Weights of a small image FSQ autoencoder: decoder widths [64, 128, 256, 256].
Rows from block 3 of the decoder, named by matrix and row number. Each number is 128 + 32 x the weight over its row's rms, rounded and kept within 0 to 255. All counts start at 0. Numbers have three digits each. After the name is the row's rms in percent of the matrix's.
# conv: 3x3 conv (decoder.decb.0.0.conv.weight, 256x256x3x3), inputs 147-153, a 3x3 kernel for each
conv.21 080:178136123161140078175143071174110122180168054120107140122137105095169199151181143128118136131129127115126129134117154196142094131159100144148146113104135090099123114152124079052169043050055
conv.22 114:132127147147148084115123116053108149123146115147139170129111095129114154103182132112178073138140149142071128149169132155158096230117078112135119114107146109125131194131067142157119173118170
conv.23 080:130094135155131109081176124149152134149098124119134111086121136151107145139135134120123133114167146129149120150214073073165144097088162091154095123108148138129153106041128105162125080125160
conv.24 082:087154104144091104098095190110138183130134161103117125155129052119114163145133133133122113128135131108143120141129132131131131130153122144139135149117134099112102179105127061219090083061121
conv.25 079:057112197099121109096159123134150110129120107107089114117144131138112106097150153104129130132132145175136077112063116146120102166178126178148072087126127121085073102098152042141231227097169
conv.26 124:109122137147121111107112083117155136152101123144134112147111127138089124128118143149148172113133103115142100112099119144156137116133153152133069125112151117101159151107117176123104127158175
conv.27 091:135117113133132101117116133099154152093126158162114145096119147159101174135151109172127118121108134087129159109084074074146145088153170070167171139112134093125139119153174168103120099119037
conv.28 082:164145120113134131098121177126058095107103111108122107132085067093095120153134071124083138129120136123108126150204184122131075100133141138133114126164105118177141213136133147192201100152110
conv.29 084:117150118178113078086135158127136117130117163168123081107080126118118114122146130125140130142123116126125126116102081129126138160150103128097131098117168111144142086164149126102120142139056
conv.30 083:152157106157125094120054087158151141148124100170093074132141142079143154102109100124119120136166117181089132083144176169128084187109118068085141113147149135126140079069079147075049136137178
conv.31 115:120119125120125078116133122134147152119121155126140101145130114148097155105140146102133168090122141113104102216150140114178177110144112140107105134158114106134164043135162115122120163096144
conv.32 113:155116075134087145084162151061143207077140151109114109109091143155079079019176158156119162195157067161132090176059159128168114087084136073132140167147118102135217164135106214091175145255160
conv.33 115:094125106143119126155154132111121137133133125074170133122078129108128083103126134104124139173132088123153149106073174174121095076120144101111122101114118112164124075155103255105117054166190
conv.34 101:120093101148114137120101136148120069076137181094128161127143095105087153130070113146167096101135127118110139152131082135115124197048115160167132127134174160136105126141120153158131099152177
conv.35 082:154189131197121078063082124131103156124164141055162163064178202107129135119090120134094137155111147127147132128121199111131149158166125073180203138094148098093109129214096044092205135170142
conv.36 088:098114220131134097143118064088107123143155147126129163081097157147130111128135145141126083159150118147157116177186094089117155061101165071113126146123105117135177098129134084067154054106144
conv.37 106:142091105150131103148135115131155067125151124086123209146121132076128166177146100130114089154149075140133172133094160083106154176142124146154120124160139087139141096184134149061157089072105
conv.38 090:069101172168123100086150127135107106122145129160159138130143174187123093110126107172145105187140092134104127129124136158113139042187216085120131104136132129152145078151093097154115105038183
conv.39 081:071134187104119151159163097124088123094133157048129167089092156158110137134126149155133123158109103091119107168100110113111155141169068098086100156106105080132161051050012154091197129169009
conv.40 099:110079088079114145135164096130174109154133138168114092129179136144167150128114143119133111097129155165143132121178084172123106125114109158133159171110118121103136069177138134052088063113094
conv.41 079:186119103120174142065133103105112118148110107130138136097125161110092167092117155147108115171174099161146098126136181117136156122131144107088142114119130080141106207145079114176148000063073
conv.42 087:103164164118092126090096083148124102095110113176156140135127157130143127138154159137138126195123077148146126117125163164139066104161158145142101119101093120117144128216087116112192134089134
conv.43 086:126105139129119163119160135107123086139089117182112112088148168148078117113147097129119139091144134110154150116108092103157131178143093171104165098113125096113085192171154127148142024126104
conv.44 092:091082167103133125101200135128132112124116161114133122107111045112116165157115175157167059133153118176098116039145154115117098149137124078064128081137121151118118058192114140146144146151136
conv.45 110:086162148148149088125126138120198112159107122131090134133094129070108149082154178078146149163117109197139111140119134104125099133104042174083090099126129087121126194234071179043137119126201
conv.46 109:159116123155114164107087099146102068112138100130130152101171210120135130116126144073085114091152143138121156149105185092135121131165082109115127116090130165157090191174090150119234106157143
conv.47 137:120116127143139112151140111149145117137125110114069129133124141087125164150184102135186145143123131165074111075156153152158125165150228142113126141113095167161089212103088133144151171132158
conv.48 119:105138185133121111106131112111123145074113146141143101127132134107107157065087119117160136136131107102103116124162147094140148108107146145124128131156131101086109097108127120130142112135063
conv.49 104:095114112131132132081131118116098179152144104066130114064147109097105122164104091085126139145140137142122182161108164153069121185151099136150113086132135191146134064130119206057114172202090
conv.50 112:201112115118096159163122150105122134119116097157107131079177137153126076120129135148163101131143145156129118181174176155102109174114186118085105122114099156114148179205171082129111146168212
conv.51 083:118119140146157084106126136135167110178147111134073169109172158149112125115118158126154124158141122115099118146153207171116103085088074092175163137094091155105127101165011131059153214144166
conv.52 081:062156173131114113172122166115116135096107139103129142072122133087122143146115143110124145079128102121099137144144112171103117107148115100115169094130134120123127130189081117121205082141082
conv.53 085:152136151151130142128090068127102182098126144106143134056134164105130128104079147136150115073107182121115171209175150130113130119101066106146120119107129118089179115102108069169096182068116
conv.54 081:084075075096126168152147200119110124143153103108133093089175099129101127187131143175118086129106093081114133179087170144105156121202058130130111139138155088089167142092197143164094111225070
conv.55 097:108107146129118177133153108139146058164135058156121159110141114144141115123136174049096191137140093148145145146111120121088124124077098098118172118108125130116146126155181160098183133122048
conv.56 123:124132119123147138124095158118091137110105073161162050127141170114113156157147136098101113176113071127163136121127140144148104154154109162153144173119099101099084143169069148055121010152080
conv.57 129:141122092170183052065144125115124116086085132165106100115165151082088156139163137177092085118089122143137161148179110168077125217159142101129103133127191153128145130095102158122121198112164
conv.58 097:141093115072153111088126160151108073097142154210138094122102086171141152127149171145138133108119119132119090125159024084095134137056101118133120133114171105102186130062192107056123166214091
conv.59 102:111110198125129123093104152115135140112117168114106153072141097117113140122098093098126123122103115133099131134122103120105122118118183073121093109137089117174131180051146151150109110139171
conv.60 076:146155122155117100128139176076149127125168139099096186127116108109123169089157163108115116156128079120106116171111113168114043131202093124113127126132135146139122088145194091152129103158102
conv.61 120:097130174133147142059179111127111096074123134134127090161098132116099124110133152151117152143112139122129126133122095111162175164159163129144140148162135129103134125159074146143129141181140
conv.62 085:118146158198138121159118106142095082159096104117137196128106117162140110165099119148120126137122141130108087138118110146152142115105130130111123145111087140176167157086037147255101246028135
conv.63 078:171048197121123167133237024140141094125136115152098123155125069126137128142113176187129125111134155044135161179169105152116123114059165127098064118110133136142178129178064102111190114119133
conv.64 084:184134129158108107141125090125137127130125121125119099185134130097126158103124087146110083129142124194122109099114122151104111191159108095112153088090157130159110129157158094198146112000055
conv.65 117:169144137128144105115096076080144103123146166127145122126146094163066113133149154109122120111128184144150118103164080127104116128117137118140146137125148153119140076149093129120189125165153
conv.66 080:124136136056097173118161148167116120136131088098117094101159133136113082144093120114146119170137093155138126169190096181120064142091094129166126158099143085086162124225060176023183111066211
conv.67 151:095108150141115131127103097129174123105148140139139122114150187152154153101106144165158112083138180128133118184099105056127188094118148079158148146133142131125141143180119174144130077126168
conv.68 102:142114119148113087075134115140124140179116108134176170162130125116150138109113122129138143074120128118098097151136119187096090134084091126111146104136088099102133124184143119052176151120198
conv.69 104:081151138150102149150088119093115116129122138123175113132135097084164161149142162123083080141111116168154174100128147101103106160133114169101120116113109090120133128157192140013143103115147
conv.70 106:127076107120134089118145121124122161119108122080127109152132154136117085055102143165157073137168166138113122068123112155127148177121075094139084108095160137106145141199146118089127143144174
conv.71 106:132106150103118183133106142104135118102111134108116132148098118133148104130140152134127143172089113082158141106107130112059155127128113123119137142114128134171109190087073103241054187000209
conv.72 092:123153119132128143138141118148110081121145129138162140129110105128137112151139107071143137128125123087128202088143179170165099111144115121098143129132125067128170138205176036084168128142204
conv.73 083:094104113071152137119096168107134175075116160064123133151135153150130153129161111174080107108131161178166073116078109151105092231173066103170105115155139153095074098165207081106170209065193
conv.74 102:146139203155112080075108101137113127143128103137110101132134126154145155064115106158115155142105144124129081136093123125074094127130104152137084131107118153125102171147238083158000142103203
conv.75 090:162143149100122177072102036174168189125124080076083073138098106142115140087142178112108131113151132146154069158152127104156154195064095162155134112134149095123170164242216101099123000000054
conv.76 099:086109156127128150145133127123078158127104115140158153095127112146167108140146109089102141153106096124155158185182141147114139135127144147126180058154166083101164136119085127137058107108106
conv.77 093:101068130152138093137132118134137144106109141112084138176142089074118119198129098141148135166116063113072127080147105168132097179100153114075087118148108135183205118182191151042116132051101
conv.78 122:135135123125115111124131111133126165137145124108151072138114116112104079153110132152140090161145148159145123156175132074095103120120106125127122106122117117085129161201131058015124183197147
conv.79 131:111190130141153072138117128140078173145122116160101106158145121057094162086111100140126115123127113088120136157132125174134158136156053151166106069125165151130104173134127150098129146079188
conv.80 098:134095133169164113115113154122138148135139118117100124157115150141131116141133096163107091133143122121145141144139148166107134116111069145113126120112123053139158211141154102136150070184123
conv.81 100:149107057157174046129159130139129127086153125076113177130138178156148174105120099117173138102121100105083112174163129165091113147135117106129111122171142095134083034137177104090159130073032
conv.82 105:146085195161173091108109069147144130155113088121106145106119133129096085112152094114141139123112093140129173111130177096079134049124109143121098167115121116149115149070131166107153175201114
conv.83 099:069126122157139088148087146146127090096141147128111136177159195143143133100132127112172081088104150158096127104170141122090110109088122173136118136122110133127085250111059023081126113181162
conv.84 098:182152096116135157112121132190125108163125087043151111102160156138136098170132081141158109110129162128177126119146139101047124125125074121111098140103084141151122255197112000176212195106094
conv.85 086:097077164139115133143173110102132123081151141172117113173144074130124139137122134143094153120146135105126122124182130129086153087084181135104126113122130108126138130166182055101150102089082
conv.86 085:143117125163098085148152165094148171144111132164092113104160203063134179157109059093123108144154152171148132083094188129098102084160108146136131097096165112125102123148134098111168061119081
conv.87 133:133080125128139142117171123110097154139124157168159094151056149110118173079137114135111116105146112092125064160099148141104150150138056147123145098141132070115117114140122104109107163062138
conv.88 084:106127150129154174097082143125093126120162146125131159078138162172127082124129114132135123145133114103152087116126086089153136129109201084129144123080141135130131149074135122201080150102131
conv.89 098:143102119137110097095122142104123117099107128142149108166167085108135098123156137102099106160154086163155112187117119125156129132066078172148048102143136134141149144115247066143191146243121
conv.90 099:206095120126155114152119161158124114114123056173129103150093098117117138107150119150135085135112088102171113148099098100146172120180169074105140151082127113106135153106063098165210162020000
conv.91 126:102121086138130094130126142118164117136151171168153096132102125137092126051120149158130087158133091119123085156111103113165200095132146123093135078154171107079135107018237163147062120166112
conv.92 103:138120144081138186149173091147081140142136127123153116132116117078116153143101093166101177090121131077137126178117184107173141082143154167100080154113062139149135208164198144103109104221053
conv.93 124:134069118141165151128138101182073164167133155156106088100158181157123150120098106151112047130145121216137163099126130124075102158145132145133147129128128141128077164150206166110087166116167
conv.94 084:135099096144110141105194188102105132158126094131141129133116177100148134098163074120131139173127096110126229143171205150111099072114084131138139129104093102097095062076127081063142070140184
conv.95 082:145158102126160122119082080111114143115135126130148135111174178166140097113120127167104153136136118173126067071139144112128149175120097092166126136167125173109118241128075159071116068126162
conv.96 084:056119063194094096140140204156106110117154113119164106086102067078187184189106151126122106155137135114152112109143069132165130169093189106119151181136073133146120226162073080216130166063097
conv.97 095:124129147151142139145143130114167179096123172077146115135117163154118123081147153077073151134109099115158155071155125143130136092113178130140157146164101142165125122159089058147072149111099
conv.98 082:100129121138140124161127118146154142125118129120099137131143133165113128163104072134126069101136138150076106143184145135099169148101114131111140144115106133165097101152023178130109202069041
conv.99 097:125095182101083134047200154120151169150117129127119088139109133142123106164161110100116144098111155125142146105158131122091115125091134139112164152121089163171057050145103096035178214111022
conv.100 106:117122134146106174097137200141133161148123113130114072148144136101136108095130147137140087148149102125110142118213139095163150156080187111105182132130074133107111080124100071055156129202067
conv.101 087:102127203143123126082116126140108182143121110090147114086144153093146149098124167160139134183116044064120125112129144114079156072120070122099101126164119145176133140116165087165103235013197
conv.102 096:133134092123114157132138115187157123151103095108163137146122116118149149178136135147138128137108086122135133127152140126122108094100153151127140126147154091093147148057079039144112156097161
conv.103 126:152061150141119134122151081138119099141143115129137100101153091130106157133101171083112121106168156138098124134179144115152142119072138170157129167149113105153081110158082097115158103135139
conv.104 100:197126089110125160144165070107121183163143141101144097132115074067078177124109162122117168130124094094151151105130117153136118105084082085143179122115161126133103106081147123125099154190000
conv.105 113:159066159131106137110162071108135158122134102142125153117109106152101117128141114099095142153137100106164126171123161165121113143106109097187121170133087138163130156131177147098107128199000
conv.106 091:175113150140132164114113147066099092142122123147131118109139100220121114178118139095137138141119107116122111085131167127142151107145131121148080126150137189117087146118114075095126068186109
conv.107 091:114131080124129110116087127106132139100131155142148147117121127141119148132129175155126134144118089141113084100109237147121135116120060115146126146107144164096074087113122164111024136165150
conv.108 126:190090113102117132087159174188135148116132101109083108167161111134130143120113100171128142146130133147101107136136143119094113115152078183079145079123149122150099089135145223065075138050103
conv.109 095:123126103107123134099139138141131191157109149074123131183170101123140141142113107162081131085116154104139058198123132134116136129120089154163147060125182129103103103167085120118148255091129
conv.110 117:113167151143118135091055124109114138171132100124120143128126094088127168194123103102121158128148121096141117094177142110130180090092142154161135134121152131091087212104157087153152136146067
conv.111 108:183136129153129134088125110122133098104082108163135151127056077153127106143149124143117093065125160192117082130128122079080142176082114123145140139110113145117109155085126080074151171184074
conv.112 113:137128116109151109120137091141116085127135128180157119133139109105128135107093161118129091145127154152161131142110102096121148155133049102122081113134147163115105168043109136201054114052138
conv.113 085:168140112134122144144131103144158146134132127122126141163160144111147170107104115108137117163098116161141107116134136100164138138125143115156128095088167110088122194071147176177051081171128
conv.114 114:132105116125135133128151149132117124150121121099138134151121093124126149138148122147099096167132109143208159064137129152178136111140189098141120110117156139149124100072223076203155251167061
conv.115 101:117057141083133135160168126150169117131113164125146087131103158142174146115140168118181129135138147110094169175176114117105136126099048109121117130130126130098146138154197092117168147087175
conv.116 096:096139182140111168186084105110147202133140094102090141227120133105143119124126100126116155113104116064165149183176183116101104070117159129161136136140096129143122214164203093066187181197111
conv.117 130:121094126137083145150082098125120126149143117112179156167164134104151114119122132132159120144145108080143149144140112164122102140135161087108185094124162126145102112187057068067153174107102
conv.118 132:164152171111144105080123034156115098172136070091095175133136124099124130156168153124116116150134106121076136116121131103132101120130179150135143172165118157107051146088165101120167062184023
conv.119 085:157120120186218074131081106109106160099126163107165131126122169156097090102139129099165097184100076144125173092210164119111161170119111094038158112124111149211143052118200096090168080117165
conv.120 105:165133172133139166117089104129117126136114135143119094186162127135144124139093078110185184137090105065112134152178109070131167105068163145082087160143083140111110079063102138152188030074122
conv.121 082:094157174132064145177116056110153140170147104143119133131108107158130144129161130091160168114105119107102151119121118116105092068111117132147089140133135157110146058201073157169095184112175
conv.122 105:159084144135129097106098086167137118131125116083116132111141126132114120160174121112108123136142128122136102102146178139090128085186145163151157131158134145112116065131096048148107255088096
conv.123 122:138117128140151107092177157160159035126171153145123164139091143156144135105123087144128097099120129136092150135116139110119130155161181113155165152113108134150089123116186167170102180132131
conv.124 127:132098131143094081145144113170092112086129153064149153145159144097115158110136155099115122107104146173124138083185129057116176159122152136150119106150117071139210063133125116053080125138131
conv.125 103:101134103118074115130190123107104127081151157050138192115135176173121123114132143112147118136158119099106180191115104146139053087135095170148057159157139175105114129067138114112101054177118
conv.126 114:147099156159127097086126134116143139127169102115145183121072084092150132113165238148151140177149161110079145126113147170196187097140180133154151170145147142128100161092131140155147143105123
conv.127 084:183144187134158178143149095141130151169119120201094045149158113105104152170122130160134094065127138154124086096098142085109189154160121145085152106144159099124151112111152175109153102099157
conv.128 079:157132079146098159122107142122145147121130135110124109150137168143108073102144078101137151088107159163090106117091098104115176127158158117165086128153106115077183110190114176255076153080137
conv.129 090:139140200159135076140122099122130113105115144116144110157113110116116111109151050143093193178131084097154128107054162094101100123169100147082145206142111114148110060013159167100063075255174
conv.130 084:150148055123108159112167170090138144125122127122132139121154104114081148158114114111138082121102139149141142131147107101143140102153144146131155128143172095139153128130088084141222154096104
conv.131 127:138101132162134102122169082149132130081153140144104073117109109081110164091111113123123110124131081149112150164149099101158132130146176158131075081126191167070091186077186181141168078179102
conv.132 102:157119115124128119088194133171137125130151175134121119092131105127110134098142142110126124128150112089115158134077079138119098077109152136146116165156087138108147071104087112178068168168165
conv.133 101:126092108123122137142136145176077128120127122135122105102123168106162130142108075140115114166138139129112135122117073143141135129113174130127131081128144072125138169207139000165222255000001
conv.134 079:133047124169123086133193132069117203155139090127157165106134172134129114142125083116108143143145099151097131170081097048112178116106120126102079119143124139151160000098186103106085249089152
conv.135 082:134146051158088093062085204131136114131150099129084123140144118110125123134111104136156160135159093102107122126133173085138145109112071113171167151115122099114181095000224079154109081173168
conv.136 096:152129142136123152108171107128127176155143073139092145087093144097106118132131121052151155114136138194099109105192117163116107205057150087154128132127113127129158000024190216149118066202113
conv.137 090:055119099104142135177120188128149137117121131099113176117120163116131146136139095149145151154138132134111094080097155125134139145118137121158172117121170096097144129046194084126175123244074
conv.138 093:119069123093137135093149121114108125130119116151132162146160139174139083126136107173102097095123148116122146078140186116133141116141132114128147121119156130156140132087068027215036172104080
conv.139 131:138104143150124100094142115178111128135108137085109122107120098120136146100121157149129135175138120113098100147146102152098099108101116141149145120110105080126172145130098157171133131113122
conv.140 084:151155121079117126104124127126105088055099147074123129109114102126118113152166144154118163163115070125146093134144135124104118154108099078122189145122162143132087136151083184255146066056150
conv.141 119:131141156128112120151125104095134089142125110143141159093126138082155161157132121127165116150132172148090122063140118161135194174099198106151144162124112088098142135083114103099138032127117
conv.142 095:146082101132132163093150117106148140105130115138142110141125110122132125175161070134119079122165138160156108078134185086113135081142161122134178160133153155145072221121094176157072117164121
conv.143 104:155144138138107094124127146110142112111109153092139097126161143102119112077138139102157143117096123124134140145085104094128183065175092164132167146117121152140161041177068206104187122093099
conv.144 079:049177168135094173083091152108142098136098108161084080118125156157137041158087102107149161189136096181143077110152146124125151168135103151147106147131130118101104100215113124180135141135154
conv.145 096:145145115155115142138122134157109134170110050115136092076182146172176090148085126163156120174129093136128158118171107131127121135116169093174100143099145148099198129184079105101219223197133
conv.146 085:173158089138156107197092089103122145118127139106124125106123178154096099114130110131152128145133107196157129162159061141087099174144103159141115109093109141138099178027133161182040112215206
conv.147 112:171098109117127164094127083075109145125117108161137166123118131111124147114166185112112123125126140161121146079127125150088162143164097124160106141201116181128149123123044162165180085062125
conv.148 080:130095115144104122045221213166122076122116163149132069127171077130155138125080168185099079094151164179170110087185105152119133175070120122131133131146132114088136108124098088212096131075143
conv.149 088:050154105113135124170089132109130136135148094127146135152132104120128163136092197135047116078096152135141129159125163134133150177129070080092113140150124177143129052164135187152010116090223
conv.150 086:122123096098152177201140065193081112128141113030119139165108088132126092130147136134097120153116133150121113114107174188129096150147075119105224098119135123158076246251147155163118028081143
conv.151 105:139135098128130116131117122125138133081104141150114069106162073091099141120120158108080138087118126168115146159112172086163181226134109092138073123114187176108134137083209123103062161096170
conv.152 103:129124107048141147121133187168111094203109100135147117133128120126096144135124114078087142118085115089192165064114179134101154089121140147161160130057108112111143136137150099134064192127081
conv.153 086:145143145131111129085105104140106075135137097142140144177122122124137120150184164126175143071158139135089133115202111136107112151074166104118067159154083160143185109225154172025125168113152
conv.154 102:114148130145120143124098133114099150183101100107140118036183123132116167137133136135137100079131162154138152167137128114169150138148171153174139130110148091126132116088046179189070046166184
conv.155 112:132145139091136198132130101135116119103108104135102093150160124147145149129152136156128098155129054131143144134131136104163097130112112116146142137112118145129125129113126255056143000194082
conv.156 105:124135132153113133070135160140149117167180115158155132125112090134127074129099055110126108108111141112127168138155087077100114123076132153154109111110120128086073149201076126148152172210214
conv.157 114:073102100157129115164166155118163129100087165140087142128149140118105111122091109074126156116146133157097110138137086082136145165125195128139134095122158112125156115136157073104176177142144
conv.158 111:139149121123122109142131079122155159172142158072114137135123102110093122132095169104131179160131090095141134165122135139154086075151165102089148152139127062135156214145020052099223155216058
conv.159 097:160148174155145159105158168141152111104080129140106092192126096098133159061135176120130128122107162123119141097185152145144151155146105188155102125131177077126177068124132167102007161092090
conv.160 116:152131135130138096100186136118128155184126107105100144166079123098104170131161132109111139114165133123112133176052114129187168161120139154121140095132133098158129127136255254077112139127077
conv.161 095:082141168152153105149105114116131155129158085075154142127107117119128179194132094183141142149177159098132146137085144114097146117137100154215140129134109138073052072167144196155117158132134
conv.162 089:096113116153098117073071142114144142100146179203137106129131172128123123106127125125131155115111127080133157144117190153156124087137139100106166128155156135119154178188236127190114000173155
conv.163 082:131136135122140124117143142119182181118129133101103117113103144132102111084155124192161079137127139121104142095135168126121102103113124133144122068146185075094137212179217154135129059073143
conv.164 132:098223065135134086171088105157105096094145146124136174121104158113154146135140147134186104102148148151088144172114088196122127155126073085115130139144132163165135137146205107090192077178161
conv.165 076:157139073119099171086130201128167152142142135098069133132128158119146135124118085178120144140106109103115139201140110151146086114116150073155132125111082168113128093102058172138091149067131
conv.166 087:127165101126118142105091107133132121117134128149115162108094136130143141165132115146137164117108153077142140088220116129088139146101181112101154171108099150155064024101122152081144080148131
conv.167 082:083110106177116091214115121126140173094137129112129116155115118160140092140145086090147126118160170186188142082142108137137146202111099131107147084098173146127118206074128030129181144223190
conv.168 143:129115138152117106127134159104148115138114151148101154136133139111169119090094169153148110124107151136133137116193105184068139140106135094145067143093139148095186158193142033195078238000185
conv.169 105:133150153154176088122127103092139205112132195113095128121138187134098095094088098129105136123167186115160142109079094104111184115131143121132156084128142132096094139133091204142000090063223
conv.170 116:100164040111152111103082149154133187112165139139092024130143143102119113124112118132137130116158137106127137131145129107127149102090161089099130126116145147105119109073115113139116164171145
conv.171 113:118123089114130094145150133098149131093128133122105117166144121154103135150135123132157141120091169178105134205175049112056132185079164163152094110146152114144151108128047183175104156093144
conv.172 108:093152082109121107164077156122119162160110105102141123127117171161142101142134109151118126169133120091158160134105141151155108071178147129136185135118141132128067214255082050098170163154070
conv.173 082:081119147158127130201109108176100146126110127121139122090096169162121111108145180127105103128140176135148146121113036084095175106155142090125138140109120133167127155215157099104134099055165
conv.174 088:101096164170160097148153142111153113115125120168131163079142144133113141102140152105110117117164136178142146132144163130123130133116082054150174181103074097128185210207155203167147071029122
conv.175 081:066151117187134063144105125084105125122168119164132131101111099143112097140161111087125169116131152122132158107130079171117098138134177156108153132109148175097040184046138160108133106161122
conv.176 102:133097187149100128087107115093158148143161124169106059146117096102134106149152137120160133144095124120128115120125206154104110150105070167186109152148127161076100042000120098100068183190032
conv.177 080:126131161144065105111097052120141146140146102119149111120116112140115154139105104108133157143125142109115134054051178149120084102155163162139090146120112122091110108137112027255177154073134
conv.178 101:077073114104133142139159192138158094133108124188045082082072124114131153205142130060087084089089122146153166105123064155098082137145153174131117114110112091156150085255096120203062184000175
conv.179 097:113089202087124100157138093081112182125118156146188154126138169111103105098127096102149133100127134127098159082122123094128071102103108140138158131144100092162116195036076186151080097158165
conv.180 102:095133076075132144177157185144093150109143078109114110122114082113121142107129172105149130081102111153157106215091120131112132176103107143160088117112155118132176138088118255171004080120122
conv.181 104:098138135061113141140135066111176118147144110109052224148132179136127109077148111133151147123140141143130140191075056104120133118111074161105112146107130108141102188184107142178072151110210
conv.182 086:155112122128105089131118078103128153163144101146118134099114178140127134113157176119169109105128173143110134145146127147107067122121132121114137101139135115151096146106093077070089063029201
conv.183 094:110170156066083167153100088147113125149119139138124104141120082128112168113149158132096124163103100082146150143137124100129161145127129155107189130155096077135136170141099118173133147071128
conv.184 089:123145144108129129091142137126084150129169117165183093103126173153161127129111105116085141125112126145185090108129157125175086086146138094149164089161155116063134140117131153091192255135038
conv.185 122:121145140109134121109092180133130160128112139113105088130107160114136175192115094147107120164108109089156154101123120113111135168096129115131164160096132155102097120139153176123162076136079
conv.186 080:091110151166096111140143172155138059090114123202114104166133136103155140085151113078175138106128146111109174167092109113167131138135072128127157121147116055110178097182107065129111123140134
conv.187 081:151149148102133097121144074133098134139137099150121123097113197152097123106131117106146129179131074139106071130134119169158113095118069064167144135101169181102141133144130112117192113090083
conv.188 121:122127067112106108108089153138166129147147145130125148098178109164110132153084144137104115130156117184161147079089130114141112106171184142121189154120144132141081101049193103163088157182181
conv.189 081:131117081107116129157102157142160088093135115130115152117142114125148096150097140108165116149123137202106103062082149108124137121208159194077149111133134109163089237067051102190149031217173
conv.190 112:102177145133101083134129085115122146160108096117148103114148089159145125079140153163106158125107093108128154176132087152125144119160118092146132121128088094092211075208146141056164185155056
conv.191 080:193090097121148111081167123068087178103123130132182154143169108103120111133142131170115088091141166122141126199091133120106172187165040146103059082151151103161180085087126098048157123112194
conv.192 099:141158099103135144107140139143078111131121129134161094130138134095121134126122155111117155088155177135095102119125127091138148131129115149103076082136137132137110064234161116031165085179116
conv.193 102:172154093113147133109132106143132064143114149139125128154157113131134150094061117096157123162078134092080207076175144162086148140043161155084104135168096100097146140093161166195120166155131
conv.194 102:161141136120176106153129120134133137132154141136131132077123164162140066136156148065099170141123132110104183098162158172141087110108120140128095154141040100105161119123119143165177070122129
conv.195 098:125088126129088073137106060135113124135140180088132149104143188107141150099097126098095194132118127119160100102149146122086159076136115143153111121131166141111162139180157095183133220139157
conv.196 082:129141141108120116124107145136103153135116116127110148135169194101118125070118097124149135082134192098121160148173138140106150107137178200131126114131088111126044101169129142141144087143108
conv.197 087:192123077128102133092140154112119094100110159127149185144118132101116111131105104145125111095097136145143098092143148095147165151053089082121075101089145186102168152122187103126137087077102
conv.198 079:090151135157155119177094140137108167138149113096136128123139095133117140135102110162095100104107165117123175114162185101123116171086091145122093127119126100102169182168099198127140115054057
conv.199 122:113164090157123175110062215143118097148129082122144077174160066132119063119136132114101168099123132129130134230124051122124107122105102083150146127121145148105102090104140168076188113175050
conv.200 087:050135083133086119169183194121134140169136114148104100217150119127126108108084122134067129146099135157169111115122099171092109230121051112129142172120071165145143159125162098210046144137034
conv.201 100:154134114082102114156107059193108148125125100154134106063143149144142100133129151092106163143129115091165099115113146126185109048108199073111109137126107131128140250088186037203164161178084
conv.202 108:153120103134092118148104102122108149195117112192108055158094179107125120137161073093111087162107107074151179109118171126125126085176156122149128146112116142106101038208138019182133249098151
conv.203 120:143115120089118163133105135121156124132130129154128112145088133131118141118103117120139138120145111090099153169206126089165106027136153134116148124128102121151148130174117176134118138122122
conv.204 090:129114110122128098129144109069119155125117138134126106186093114160088082146127072132145086150144098152145078150121158117100124098175122162165144117139125123094101123133171123208158131123121
conv.205 098:133137139132144123113135118077091134086131159135137147145117154116125117119096076105125132138138145190176110127128145091106052058116139200109140072130170107163090080177132123097147079000075
conv.206 084:122111073074106173131149095252142107142131151076117068142100085123149104106159163114142116172133077177122115117125139185158121190145134125092180147115130077138112128108093194081128162202160
conv.207 124:173114123107117156127097135131119095124115090155156147099088099110101113105114130119082176123105095134143108068125140159133144159141113099172126146113136116127186042177128156156139159087114
conv.208 136:101146132141154159176124120111082138131108086101163090141126071088143150117121139195111120134121148149199090148112057114092115133160114179129098103091165102110120099102167207220024179100181
conv.209 096:096152177137163073083100143137149090122147154174085089109117111105083132125085116137151073144137110158119164149132110107104121161117096145151161071101132125113124150090117083170066170072129
conv.210 091:117176180120141162125109114126128094107136129141139142144134114160127132111138141174157068101113142081116100210136152113075094082162089112128136148131128143119134227120076036112000125038120
conv.211 081:139086056128096164103152192160102149164142100132128101099149138120153105140111144121192127117130152147088127111110182129117111144154076124184130114079132079099175086140004200077067160096091
conv.212 085:133147091092146144180104089141136172114143131131114084125091143113106120108102158145111198087116142120093131170157155181124107107168111202144098158164109112112094180218082143153132175110060
conv.213 097:136140126124096145170143087139097133149120113135179133100143096073140146075139182086116153100108130102084146108171145099073122110092096150140048112141140141130096166129130130164141182143083
conv.214 084:154129138120157114173111048098121161085133198136115207090081095155103139142113130151102118149136112138136092110141116180100157147088117101143161087121161149090104088137121215078211096105108
conv.215 093:158073169111099117091136112137114078126140154105133172159176125117100112129097141172093099122127118151150116150163133121129123116129138099118116090126155171153144060020211175137176200192097
conv.216 083:132093179143142140182213001112149134122113141160096159173123131155107124095155118181134042130139123125123137068090133176109116142191124134165144101122194119104114145058050147016130131154161
conv.217 116:105147104083148105121142175147129163135162175131098078201139105178107125119116115173106122111103127165090100124106143040156173149097135146146165129133127164127088104068204147171074101143145
conv.218 089:122153117134101126134139078118173176149143120127097130104112127119122123150142140152142119124153164118131141085093182136115107064149171168137059052141204150140124144095112233197093109081255
conv.219 135:091145151127123097139113074152135147136153141132119107111123119106102129109088153150117177156174127089149095121131168164160145074070133125152132152136094080067138117157147110104128112131075